Rows from block 2 of the text encoder of a small contrastive image-text model, named by matrix and row number. Rows with one number belong to one neuron. Each number is 500 + 50 x the weight over its row's rms, rounded and kept within 0 to 999. All counts start at 0. Numbers have three digits each.
After each neuron's rows are labels from the 100 texts, of 14848, where the neuron reaches its highest value: "fires on" is the input token at the peak. Only what is clearly more common there than usual is listed. The data: regions of photos with short descriptions (Visual Genome). In brackets: how many of the 100.
# fc1: MLP up (text_encoder.blocks.2.mlp.fc1.weight, 768x128), inputs 0-127
# fc2: MLP down (text_encoder.blocks.2.mlp.fc2.weight, 128x768, transposed), outputs 0-127

fc1.219:478424541484455541441546438473541382481506547465457511553531527532481519509480482510544435501452517507470431454540453459593490585586488512393537512553544481502517557475552530515519524438551537463532425610564458473467428592461502428457481415551501488407394493482512549435551447428441569590490486449458507485448407609458606575482501422556456518456498511511480539436499432497455469511493
fc2.219:542506531482568456559435521550442604538539465571494478467453488435514454503484478518475535489481476416572496468489506495460516475428575531555483467441418521487554503532420434486451460514491426601428501435419461498567601397579459545534519492489563469577502499405428528607415515513616422449475544469540549512470545486523454467492412515460585580607531512475515504464521557499537549473540
fires on: "is" (8)

fc1.635:507417501493505475577538420560457449508496489560533514523455519539504484487531518408550519487446511409468432538480563472491533470467442518499480457520495467536412499577513528535434497514428511487486425562502558505394427405427537595476476562458452501483489452490467457502524551421447529518611519560548435469537467488552426503484549555504614490585549604396404528500547617528600473544489
fc2.635:543461454559456485408461449610418449558570488552498460503549432559508547495483484480554543552469457537478525564530527528529534509436494510541541508429479468469543466576522464500527512546526424531533466475504466492459474533543621489473548494508460435419485521517470399410445399458544425526462545655439569472460466416508527496550614483575473487459490494464538387519507503567558445566430
fires on: "the" (18); "a" (12)

fc1.589:597416461554410452577615490500477614507429511611522511511484488450407505494616463481449473527552532472480517508511557531495378476571592490522522507478499483415444470589493481494403605504518481413457532533443518556498454516505479470507513473515551577511505492401455477447536481490492465527564466568421532532527540482470513501500518548487417401482592478593539513530594509524554491513509
fc2.589:457490521579525473432516535470511513453550425457502488418539509495500479503429470518555536484477431504566462528591426485518597566453407449425475575466621445533629455508560452528513611479496461515526531498545496399432478510476527453481511450398480486534473449545555488508446580500487546512460542482504596566605531543489531473483502421437532562591506542513498542432447443486391490510437
fires on: "the" (11); "shadow" (8); "." (7)

fc1.717:522500558496417518443465470554492504493514560553558534487474573493494426532504541363458459423526454613501440570464529470499504480495565445575503526441561464466435429516450469471501556565486556554463568392501475453430525506427587529426384594527516483475473533502443437432531460470514507600538510576572527492533456533598537480528545494503527411495452555492555478437508461549501492504618
fc2.717:416440532535548457499514557509492502411549517499539556518496405526537551508472578600596426518484513435443500550670517461458531431554585561461550430409504489507450537418446567424564493470443509428534486507531522538458538498455432418476486412556460562535543540459498545511471496501525483508463506437513537571442518489464487504496453505395479487507550490588501449554504535478536399609481
fires on: "a" (17); "the" (17); "is" (11)

fc1.725:529568493465489442498492454483445413577571429464534462456448442547506506481547540558523509514492495478516455494426389515480619516439524602552545456423423469477491539513427413558385506512567534395528525541427430511415558527506509582543516527509465421496572490487450505522503464487514498553485480465400465563498614481572479522413459466493486542496415498456558559520567464524559489439424
fc2.725:503458504538519578462509562490562558407467534542510566510525562495501480458398452433485518488517524525422559553498623473538445531532444481540536528473553521519511441449530579445576511445404528596447460464537508551519472457520518561474494508423537543476473541491459471434537556533410550424451466560557445501434368550454487438573525499530463515486559498543454371580394525451476499582505
fires on: "on" (9)

fc1.18:521450433420522479492478527455502507526503520426572437419466528503553530507482485441523535444489354536475541561524584507467496446505526438557501559444438438483482506538453460474528512535534439527463502484495550530573474509496556545535512510424526531615551448522393441461426585600488385414558497619470536487585554396496543514515474485469604474495560454492509424520555539475507557541569
fc2.18:430512504582400551490554521523564493456438515572446588593598441504474509473503522536496512556491600498438428447520494495516477518502506509431504526512543512451473500428535620489473554506431608486553530529557510468454484464460486523453513510534478449484423521516575501457578381412507576513451486419514430517421476614469440527497565489490390573507470531489499576510469481571463465408430
fires on: "poles" (7)

fc1.119:545592448424515417495378481415467542531501520498471512534485589589554419516577484400457452429469495470522501544525489433633456410573459425501528492521508494524396572509447554541474505528496528550438423571432532475470542529489528489428458577493449513385453528472431529441529586459528535503525422514470411542523503539507437446466545449489499477547488440452507480485549512549576493527523
fc2.119:508487548498525576502467417532479470529595584515458539496534465509501403528429561509557409536466505511474423462496501525553538471590476566424496466535490495467424562452464605520535498468524521536494408494441447440607508496467481497503547523460466589467478453530423623477497533569452496568366523433510490453579527597524606488555525422479512560475528484446500487491470422462431426562503
fires on: "surfboard" (7)

fc1.537:509540450558413470624452518494532565552533486470539505581521527501566544532516562470347463448425416472529468490482496466463473550475511509481527492471574497522591446476578538430475584554485467494532496425474443460496534510439553546488504567518537361537400587448524403399458504524507502518482426590434479521489492565466537470544413489488498560525580508432520420475518425481479525506467
fc2.537:455440579554557545497459604521400497472460502549474517473485518468515389580378452465444422458577509606404520547539493494462440572409447469526418507486433465522513578550579503483556497427520444503509440521633532441432446520476497527574513465502515552491520460464425565449470516504540521530535495460538573456444477443514508498535517639499476503456527558571499497537512475502515486585511
fires on: "on" (8)

fc1.82:543519527457506455495542490538494476533523409497415442524484527519580484467490565551415565557402432509464548535451529480419495443494656593483522503542485461445473489459469469469462512432483537482431543564450578445446555530542506461518506390585522516561489574402580515483489469629498473532442521472550534508513486512564527549420451466601501546494457445368482517543576474530518510490457
fc2.82:472529484576487523545525507557492536434448574553542501510502504462460512539568419461566532477525485439502506486542527534606543515440444495546534543485490587465548519499482611556563498578448520471509446443523463498520448487476499535515547479477497445469517400563464440548475442498430529403572508617518401496470561516404486475565545514427455497511479558599541355516388421454518401541485
fires on: "zebra" (36)

fc1.683:582583465498513561463392478500469458435491446431606435580603517558543560507497529429436415479473547511500486503510601446530505421485513536419533503506561534415555482527473510520474527446513509484611484448444541444492505479517489526559473528470522363453450563528498532552535520497477491578418490551527546408582469576508506556475575495574534555525512501568497507465444597544523583445545
fc2.683:509514471483468530526510540540450535475500433569580462484578446567505452515517439396486635538429464516508466486443377567474471500465422441551525556614549448519552432514553455461506462535535527492515513447470488535527519464565516491562589478485507470490529438569532487538423443421575381535460499464458531448485482519593577538475581464593463411481487429530558429421531531456481467498469
fires on: "blue" (94)

fc1.19:536427550493566560484555471535582444476439485498496521509468479546537484452543512431496430575499542475574438456464624574445550436442531530445484467521465417447462484499543496409485519556439511581462458539421578500435441420516537484405492523497465366528444553456467488503550529484487591477588536445580420487495489541554492483469491521521614553488606527508460480496535558481482466576417
fc2.19:538516536489473456506457530606445587503538487562470590503559457598467471545475540534594508529533403458406528451552511526477434520423486498573488576518528432507457545498568419454415514463511456505465418494448513535477656545535528466449522494506452386467482520471506473484511438494507431588444464589441537504544435499464599457506539456550528517505454505499612407479490544478521582530490
fires on: "black" (25)

fc1.177:531420580455508473510520425479611481469496512570535492509459534467436554545496527493568541519522611496500448472470499499435500412536444525391514533463447578440398524547525473506426566445473416502420490593487571421484466402511481441487481473477475510494493502474562524384599534551491493458571476515510417480526524516514449484510521554523602386485490628489497508463577518478518531476598
fc2.177:548532539565447449503504489562389481564521406463529477531495467532520545478428449438555582534520413472515522481554511530503452556493532513482536445557467428566520463559499461492582501518493488458543505497515471572493468421592571570433503572550466459472439470499480385458496433409471498477444515545437531483446489418520561464643549448563486521483457444481502378454509556582627474529504
fires on: "a" (20)

fc1.604:547427491465398367469617465494494467591479568541489506541469486460441500545545441493546510457504409417431610470489481487502430495520526436445545475458467436521476487497467537492440569480489544525503486505457502539519470490385502470427487499551578539505549531436422575370540500468544499552525470514536566525547505510511422458464533591461475436554456511521570546490635506597502455539553
fc2.604:524534552576535564544511499500461564452572422411430547429570614544430455542521513534528524534535535542606491441535537542532450562391487489485465587566587480556530496433476534480466480481476405446463539497539558457414504471514454389518538496511460506488480526504434579546479564535409556530488480460548535616492518466507557469462435546532526473519428518504519534435401482507488451398449
fires on: "is" (8)

fc1.709:434518411513501457468611454526411497412478538489416606488545594432526509518553537543473443481555619605445556448484545414483503488567469460494526522467492540531577530511428498503518531506507561486474528473566581554495519501488500507449478528525561433485477547455563488492516564553487491485533484557516512557526538559476481453490466559434561383575500455375436535392554567482455400509478
fc2.709:530419490468522566477426597444551555605537515549508523538491448570430505489490462511576560463473410430446495554506432591467501621407491525462519470537535378459470490564485448462575564524494491463497562512498499550537477515530470518540535556468539500427534513554447477465443435443444404482508539418489490412445478509501510538453465365515444469481493529579556568586552514542512573545459
fires on: "girl" (7); "is" (7)

fc1.643:470532416475451493515574548502483533371443458482529432557549508486472482531447521487527521539512511559458516508573499462399414322550544525455487547560434429556479448586423492562515491495432597463476526525558516506576556504485524390497501461485606535505443520544588545473436525517525477569551487563533496485566516450496496512598437495600562450471524474513410526447485537486501514449472
fc2.643:477510548506538466497490476461516505616566556511404567499480490394544507526576490467479459505538474482492481467495460537501521604399470495541481496466582542430530511482530554438532495492578389466533462499461547431358439454586476559479521481510436457538590507481384461561562472510550552482524588487492475438527541593510480503410579491461369493578505530501580523577516461472486452494507
fires on: "girl" (7)

fc1.739:425519493509457561561521510532475446559515533510544493503527457525492424462524568452480456483522563482484370615466455464477511558521501485419521387549500403530533500511485516523467491592483535499554526544484490416416505362520569514501465547429532467435528451542569451554542446549484559473558502514488511401459529545605524373491506505527550537541530466557416623498483597478478517568514
fc2.739:591453595541467476476466483504501435532547460449525463512509444528477496511525438522596496508501496467527590488557603599535493377505499517537516581466542597462559472531619523442471408553525526478498469418471516553529467497434479481479479481497486478547458606444528471448469534500455475572453472550477452511486435507421553585429437474508586501428412533430645427519460488540530455480477
fires on: "black" (8); "is" (8)

fc1.227:398481430572422503442495501518547569410516523526501579562578561485526525536507512517501463630479464523482433467532506379491434425427493427358618510549510483486491532569470590474537553495493520564514502538589499482455533578487456408470488481500530421549545569487555519516532505534455482497434546448558435462445424476509578539483551457549552547509459487499477410452478462529456516467554
fc2.227:547552480431520446567540519502490484497462428494475444426401437443461481486506501423439431451523514435573562555510469596482560605484571591537397469440495574438536475448470479540500526476509490468463458465450526497540467403554504520568564515502483558518475409515467450510400485483625542495609517592492530500511592500488453459519448521465498483564454556519524620493498540408522502560526
fires on: "has" (10)

fc1.149:527521515457449490494507526497494518457481419484532449475442552410573447452566482501538546498413384522431453466557523509416497587491517494507466548437471586463446495421448463501501528579574522513571542478432629532458443488499592547469517542556498554513507430531551581466505537527535472355443458504424590471595562457583545527530568411508501445494533454442517508510548503559562532497491
fc2.149:495489464504518517497504466493528474516437543480511548535579419533471627514474527472445481480578603474518521587401491503512546401496540537498616527581555447512552530568535550447503533517423519477438461449554436532538542509495446520492506476509496423504477551482490420527491508470383553616596520487532418522377442539436468420435520581464468568418511502505455456470457509430468423540541
fires on: "surfboard" (8); "pants" (7); "trees" (7)

fc1.477:454487488485583480532472472521460517433529469441523491445465534496623467536551507483563347399535506454502499491470557507551475553504514440554505581511527517465535594553404492428415583452579485461416507467493491460504510516480391498471592552496490517475467586476529469441641432586466504495515496440525420434537460483491573479614446500493542512543472543488473466512521592467511577478542
fc2.477:560487524582543536440551586418567524497456509483482411466500450415387620471480445410472498533498489560513508473495498419496461488468445492471477546502543564436511535550512581471505508462534562517545552506474516531567448502623399532458537443571484516571546507408458470561470504570491505456550443550450441462394505515548486487419504528618505511556508471431532482562505409572554474498436
fires on: "has" (7)

fc1.386:544505505471523483450521548542565483532370473469545479554469534512446532563556514422416493510473566418475423482577540423412636514500522496477550492454510525450498509540470468456478516477505503545490549570582505415449449455516458433497555505443586422584549489557525493454554494480509529529577535396510555454566480467456569503504512528486467554484473318460412425559476550477477518541541
fc2.386:523608443435469481419497512444553461466575517584533512475451500430512551484453513510501576474496493501550581514471436523535415521394496450565554471546538446498540453526512478553465552464564425535482484466478440477570527559328505467478498556438465556460487530482531493499429361425546543506459463535482440457545467442448524499553412634498526522501517561540513549563419477532556506561532
fires on: "black" (15)

fc1.456:448527505504550473487495509486495517425504450497494605554544387463578539555589507531520442594471505437464554414516447533529534480398525481475503470480506529439414476516505510517541496535565518467604530519491479514395495549554529557403491578517480387531589520486389449598564428512456482578504466488435468506506538501558474422527532465480401478522452448470515517448476427611439471424488
fc2.456:588512514475494467521508534479560479576482521503536450460480557527449501429421508358513479472584542618488465613465499486420479558615475480470548548486538472512568487590502555432489522426454474520457511425546490536540525472502460518577450465457447609436450517507558505408406632553488524477500504496506501510496405492447576505431466512527506447453517531516431491529508559387498496573536
fires on: "the" (16)

fc1.527:518494565526499499510594598504476527444457452512503459537513463514510501514471525491464504528416440496534542542467521573588507435523438436487549463502575473480406465497435360470449433464479466530580515435497483564584475561482419519519405569499538576545489486561527551499408482573474512488579437517571524588618481503551527469508502591591451464446570608517419512489519434498488509502424
fc2.527:538488448547536534462497477438588532569534517457463577484481493454518525499572577500498506512538497540428460529467486505378469484489561485480465568522456505457532503532533716523597563561475571487437471531493567455404538533512552450461509436528454441516547527425472478484588518467496512531495581452394517412497499537420477557465515416419495579488431431477565474537476519535556507442545
fires on: "of" (8)

fc1.647:515483542543429445551525463478542463561490526555448535553515476481525453502564570410505499486564475504633482597568584488433465448507472441406469477442544463502493467565417517506520487487458515532471495565458526572402536406527554511409445581455495447563522477414544448594544414430493546505610411561518511470544523499508454539529410468494521480549605503517473478454519590499507456469549
fc2.647:512402527538484548517438508490603468470590568519487508488520437555515509506490513580525496578416331444428536545538459497572530505498493598457557463479465535482458468452570521372482496425563490503527451517488506516446573511518378488487512469541503524433484451565469508507454543593515523502479470360521516527437469543479469565446566506528464491432503440507586487594505502455551480594465
fires on: "is" (22)

fc1.265:524585474444479469475535468449476434512577466408478439435452474531523581519512576523559523389510511502513506563440514441444568525473458543463565504469496489419441511562460474537463488532558540421502510555470404558486440552463566559481467437504540462505516428532306421508549620511538532494503502512420499443598551546531537622492523573542482497552538561490536491526520477470464448491516
fc2.265:565446510548540540453539547521521539521462549546528579510488488461456465465467440475397476569470502448494502527529528562566506505510541521552487569508473500520570494489502531457526550456383528609503510391572548480524551442529483491489500631473489518491463611474588528462419421573427500466497518482594443503409427504432425339512461426488509531486477427461456448506427527510534546567472
fires on: "poles" (7)

fc1.331:471443447504486549509411480496578451393479484527500448620522550502470464493448498487553514617449544528510444494530429538514513529485544527398461531475567534482433458420502518489559482428452548394463492509521466516450414552514525537535559522536515575404442509495550526439594455511494550512474431497576508526527427620486540515559529493560395508421473545496601481525503531574417431458439
fc2.331:521494566498556384465482501541416520522510481477536463425484483509465522592544510489462435470567407446577548465488492463572524469512561470551540509509428473587578586537462433511426498478515421570495456478487519543606590425449454449492491479551498474575562503525465505617425503532533500539528547464490405473472597412597437506433461500440593492528519494512406519502484449481502550541587
fires on: "on" (7); "and" (7); "white" (7)

fc1.17:478529357443450492534480516562459568394569469450577553497506495401499533538509525484434595490560461547541472523494438530471384499466530504502519492581412514490432469515524478497431569511517496493449471478463591576499632561393559476605477549495472434575552540493572546516606515528560436518489488537488468487420517518499529447465461443462490467521521459446489463544452577494540550433474
fc2.17:478559616569507475474528506421505501416370499555443484522478508561472486460485490549446405554509565467480465452491593465484517615500552520481540550458544482540500429456506503581543454496502464544542505561528434443547356413492484522472498554526549523462475385488475363564477526558476579483492451541506427482546511492497469479563585553506405479483508516580482533536512504465444542565584
fires on: "girl" (11); "in" (8); "and" (7)

fc1.471:583555492578500599539495476565534456530487410497575455529484541510498472541546442533544586512448475549599520490404512518551483535537558542473509461458445418526485406445528472480440547385537512408471532564486512482444494657489424430524499470533435491491469516450513566549476394527486508517498515498458453498460494497485481607418395398571507473421447537534525557491490486559554474531473
fc2.471:444439510480535456455496554425433602418533572504386516466480490499509495496451559463465528561580538435415496545537490455469536461470502515589534547493525589471458536506448563598568419578490571490484428460450475507477511373577557591475470488471555518524520512541456456479523553497507490483481472507488512556536549531517468431534581641432471541548500455478503366551485504410447512483457
fires on: "girl" (7)

fc1.655:520431554452449481375526492518473509469551480489579542552485564509596479501541498512545526455598461436470528418442539525537497532514455537507538512561597502463524464507475461497460551465430429581499430486556534509556496534460546326510537494563602411491556510534511462403377477464438521503433561537526516465551527537416464467452547500542469518504482499607463590447503532534506588504527
fc2.655:488515449447564481512513528571544539514545362552499417463449444546551470497460516564465442462490496464513489427509520646486499591510557470578512537489493363448551538383536521510547432513568516473537519422429508490461572471464467573538555535561457494418493544498410545452497572453482536409502478444566520421441518479578433570460487544508492441448477508487563459484494553489515412529475
fires on: "blue" (26); "yellow" (10); "jacket" (9); "is" (7)

fc1.761:566554551564489491521498442491619476410528511518363494463493521515447449487494538425411536429526467460558394512605533507511468445395515453467547479508476518457527390498455456511474463493501529508472475508499481438515468413593512532426407550443475454464456519440490525523507438469496589596559417479518487469479458441577444487469515519516599491572535560368458448516563543499529522496507
fc2.761:496497458498496528461553562530522532425543468489516523432595535540480540550502462554582442481521458481550579458537454601470441580423522435542496429570518482543474545524524495441485546490544501523535530458542485526460558425455502433538428454502469527521416511576476425520481430491523421566414439364530535488443440502453543527530518460558491562473461443540658424534495486491583513611437
fires on: "hair" (15); "has" (11)

fc1.188:477523464479508537514534505499479448403468429532543525474401574623517463527606459442465494399586578487429480519435533468496591543475541481476529518521502594483566530485509536424474543523478468434435543534538586425480474517393484508441500545513542566479500577538443486432543509570498485537470535413407406528460555448599573504557502557475504569524481476522552519386474511468422516503480
fc2.188:469519464522437494452537547509608492492531455548472524530560469520481503447542477500508494613462347501560572556415371581452463488448495506420440523481522513518428466509473501539568484459484485499502538479490479483533512511520499484551535504596484469516466461488541437502493481597403514504464490387577516433569491630532462445565478487427494478437506497538536485522563364544638506480461
fires on: "of" (13)

fc1.31:504572521487428473563503652477511500484521472428488426413527564440520516506494497450560564396533483464533392522563533473557463508625576491537536648542427531476518521526555460478455470528503490558505500465467500507526530452434574546471523538492508473482399452507500589463403526495561479528541502560407518498512533526398526574542524462519479410495551426497431530487564504390470518503502
fc2.31:542428502499569592451518364527472501498524512554507544565487427485489559506557492613442475524419534543453535427532586561477504454448445424529412462454520431518478513439520491517526512520504474443463460565564513490492437553559491462463481477498511520506573515446486456528634457467488480415460502458554551465580464526615532425472551443467552570511537488453519466489484554581643475441431
fires on: "poles" (14)

fc1.743:488537456486393479455492429523486586460531447562486440514532622519478463614559383404505438447474480548499536548548476442539448551484490529410549540494530524575481522416439442515447524489488493529512483479490544582491462527433539438438435514477586457343496524521484498551477534414459492567501537554492492527545586525478434503458520554523546456499562438465593591509532536572558531487529
fc2.743:545526486554501528562473463479504522435573497475466442496498541517464506470476593577535547476456536498465525494491486502513456588438545587551574498584568382544473477510465542472375458525475430417514551567426541433497552489481559508524486500465451458473495539502484412489520487522363491552433439465487534473440588546524548427547446647465592581498482454532561449459525458498553554422463
fires on: "skier" (9); "skiing" (7)

fc1.118:520504551475482582433466619489489524560466555476541499534469568585518491535432475503459525509456479523470568380538492466501474513473561442503568550525517438444536552579455429499483467460442453494608628478503601561541475510577561496473550600489513498535557491449499500544499473622548470486523531427377543544550451421487473406522505421519477425424550530555516480509495539518528493507404
fc2.118:440453423499495449553529409529573520466541381486515482503570468443508513510555523467514531508631506509541523585467543541521526389494427538489490538476444500495408526444517594459589485582561525482408400466566477464401512538404523523515476419519478515506532465586461514466473552408483570507538470581585513506447593521518619583460497560472490554547503502464503484486495458448469469494517
fires on: "blue" (17); "white" (9); "." (8)

fc1.124:437487469452495465509522528555528458524467469452542506559429500485562628527544569493482423494506474544570510468496530478444460469530532536344520521462456569417520530496347522446516576460489543504508513533546578519493475459463556507468492562476576471640472518507553435441575548549477480539494555492450520417525452500484462572582529429392508515575467542552440478487488591487437538559571
fc2.124:588560492549463502503500541400562535508503509511496517530466473451390438465484435413468650535458509412434437558443444486448589560485463511591530509550523385512465447457579447504594515567513420469499491463482443482553579557541464525453547523554431558412492476456506533581476471460504466475548444490542467541493524510480566438467461601502524433516466475468590475570534478520505498420525
fires on: "girl" (7); "white" (7)

fc1.496:439545562501480468495447461524605457505525604450505549478442522469555518513611509574535433457561484468538390509519435500513432548502510506376563493430531575469507450415506565486505552507499436482465460523471517515467428486390491538528538487495543421455491460490539482492533564480573545414482567475439518477511480495459600659476518488504499568616487534545535432535483574543415518497556
fc2.496:625531480457529529463520511489411467453487411569534517495499425501456465480430456499436559505412552441521538481481565480466540499543554551654473439500471481525536567518478371501398516468515543597539461446516502524589604453547457463477510583493470519555460550476485503539525451468452450612514470504574503562512531460523426411501496521449526508467480433485436582483465440488614535525497
fires on: "on" (8)

fc1.27:512441454396479383453547554508520517541574574534434509469458496457568531497513570422496490501499466415506422473480508452492483519513500458481487567473481620449634505565542520526516499559530502442573463581533485472444489456467575508469528434495474454443469536466494503461561445446573541532437571446501462464485485544527536441398568366468543525568477540538482533446532444379583493452560
fc2.27:487508553522617536581463398535437419489446401477524449502477517449457487446508393538515574476380537506584563511545472612538554566482473550492517425564470498512423415484481472522476500420546521556469526409464542492602482495546473497497555516516594521555498406476492482561370496537522477433514462488536555519489490477493569498518479577511512434509546514445487489458461574588474544554456
fires on: "has" (9)

fc1.493:546564411404490460447501573551564559406486480512500529519494413499452479500568505476544426440454527512498575438533468455509503462500486492449463571507450494472480505639493514508444478535542562483441596421438565410523477597490412482530421544457592532541594476405448530480547528533558511504496435552620465600495459573439435425531465470510489545590492490489468530493482524469500536500511
fc2.493:512506590554472515489469449438407525542464503501477440627525501545441532508393486494503422558489449513417553529516528544583547516532561613464541440431497542457523470519512533458511488550523399558569389507541555552465483452534478474377468484519520568430453474505538483545428478536493474520371544512483466499573525485498494578481576388499472472514483517462522512570574512568559477595436
fires on: "spoon" (11); "line" (9)

fc1.375:513498568460572442444494492462568442578521483465474498504430512559518492493536488610539431544487505474470482507453414570542595528475453511498448545460527567560521536439528571561423504553570536450501591543486368439428527424474525460390429484505527503403524503439537449526553385471465559533411531443397545555524535504561511551460502478552492556505423505481538557506560475571485456467462
fc2.375:522518470497467605527509472558382510439524506531560484478570526419506504505515488414511653430522464530553536534551500440471474553524550488564557355498444546431498469496471478436521492502461479516530405462460560548561530555519472509589544479495447456576485532515476593491473583502466435456558463483590465482415479471438477478490527527432570444511529468519487355478468455444546558584483
fires on: "the" (12)

fc1.309:522519615503412387523480571499469449443535474430532556407506415477541508563555476486593507431466455470397519398501486457559569501467549486531485473533488423450561444525452510548473514590519547451430511467500582442599582487584486538516531520520476479614510577528491462520434508443493536536534432520587470591501511402528447504530464548505558517589504489491472569446493535500539531457546
fc2.309:545500430578508598506513442458553560518400576507480517591476493414398499459433464466468442580496578558476464552421516534428495541548519624446513518558514508573490498429569495452444453475509427516530448509492455541484440527446488533508427477447505598381506457502484490442529436539568554512521538505483483409513405593540555485475595466587477460531519498500542436560494478568508517495459
fires on: "spoon" (7)

fc1.762:527602494537562400446514488418502443431512534541498498540541562579556495539577497525541521503472514568510475495534511447497548447425407500457558568572582578463531496427440403413512558455494556432462492406543592504507545470534425484451574472527512456543504554559500515528484540431514481517448494518527420447551505618397453557524461489453501450521432394517528494461504553446495585539453
fc2.762:487504587441538545530572562539460623484542442436496476549424469461440465452472421471454495508501446487515466532461455539506472550534581466558546410513519427492562492544658501497481540568514599538543573481404480535546548499416506514529520374452534549455530487492513530512480500472574483441461462543480503526458468393560549448586421489559514495500546514533506584531442473479481371521515
fires on: "blue" (25); "white" (13); "." (8)

fc1.742:504611476445466411549575492459532442509499474458530431498531477495506498536550464520615494477533464458436484515509463481444613479529477519523431549483477593486410507509516491559391467601556547449496549524474428512555493518457592538396463569523504504428462432564502457513469468480545489409485447595413557437556621457504503551559456485549519438544430460451489513458575470512475425441517
fc2.742:522450566539512649459497483558401515515522452514467536548545508403496548470536522519413476512462587569531469524498459504524422508563550493501563495531426462471586481530467516389572497455510453507515483460491539535434456477544461516534540467488486449517496630423525588472542469529507515573506544379537461517480387546483462403433579528489496460457587451491462517471515524452614583524439
fires on: "poles" (14); "surfboard" (9)

fc1.627:616500443474409532436524478474550457502510515611502485436465526516452461464613521553503506511510488473558484506455552512394476491462464501433524401461531578506573469474358595428497491536571518575514461557508447518517423515409437482391497537519507430509408517553491494583569565487473466522603477447488435490537472513499505519551511413583539506506514434492466510434489574546440541465533
fc2.627:564529492458557499520417449482457521534490446478593592568502542523516545483493497446451572530559541476399560507511564546578551526471463490578451472456541414498462501402541490534476480545423364498527495536535478469471439480500525428569499509517582577529501514474496501553542479470432517494406532479401458491541454505414610486584515536434438549447539555558618522473499549529539550409437
fires on: "a" (17)

fc1.745:459413538479454464539566446515526453444397528467584563515425498484554418481632519429486467557478531504524456505499578537456520490504454532576436538568532489484353540544420476639399559490499540547488492442558488552462496514514493444504592522580548455551489580505466546505564499515527500501535609508539494487530500471512458573480470467446553414567508586514408472485478537496454518519452
fc2.745:428473554581444471428487503574484504479599586473376456518474518504489549450554520511519574553485467444510453543549494482498485447478504455475558499444389542393451496575515527440538497496505480474509447500597500600498502465577482490555515491563493517396490472447532470529451499413554434503455575556544537388513456429588445483416524537543431441440465543471548493580524543549570428556483
fires on: "is" (12); "man" (8)

fc1.148:501465453527426544438510473504498535605446399523476425492493528514514471518520514475477522589465506518468535481363449533467589402489548545519522521421539484528599563474376509496423483497486448432550565533439556492450475498568509539535476459513457534487496505476585443411358481543478570436523569508570471511505504447592529529510441454522504558474476542417590476508537524434591488550436
fc2.148:452478484505509442506467525500479527459583521442521525467511502493486551524498531491500550392562422531475504574549537454560445416425398442449530452526435523445369447505578580505670546621519573468462425459514501502440518547451550530483577460514472421534553532517522573505656527483483488494476500490438445483508547497438499547521569567483493475499494515543448429514452456476424508541497
fires on: "a" (18)

fc1.341:440496511511447511468421533468508570474469518532492490558477408507513451476517449585408441510534530490543471476550508560480543493483421510530384468432490586528467460473539496560580478466483598458495483443429482493423488493562519528534498658406620513491464515584574591486473427485493512541534505438519504561505452554530500426574533501422434477461472484541558505475529553619552461414431
fc2.341:604468482389517450473530485506551468532596534457510508498530589461419543506512575421537466479534417600418517522523413492443493536480492504555566498507503445552627531468483545441433519468567397547484412517488486481554498521459407471514454425642429527508491542453425476515544568443460521544424489557490497505440471496487541518464521488505531543447506540508448430564521458475558536603566
fires on: "on" (11)

fc1.486:539560577425533470463492501463485616515495550472600452523495601573545495474612393435489578517435501357497459497498595503528495508511521424492577497527561496518425519432538407467501522480527503466407521443453531408440494509471539490497514536496526504504472501527600433523540547509475564538534495566491444549400495450471514493475502408455460516489524482534511456395583472495607436535536
fc2.486:411514493571504546505545448546511487446613606488456577557515473498576430420446635555534500534493504627537502527480502450443431503594501491489500462553443472513453536438483549538491497509519537486514490466563427536543593455500542503450446474443454603540478444572478581505509441491476467509432505440430446462509512549532451467509385544479559497467509464467480518451507488489495366588584
fires on: "a" (22); "child" (9); "boy" (8)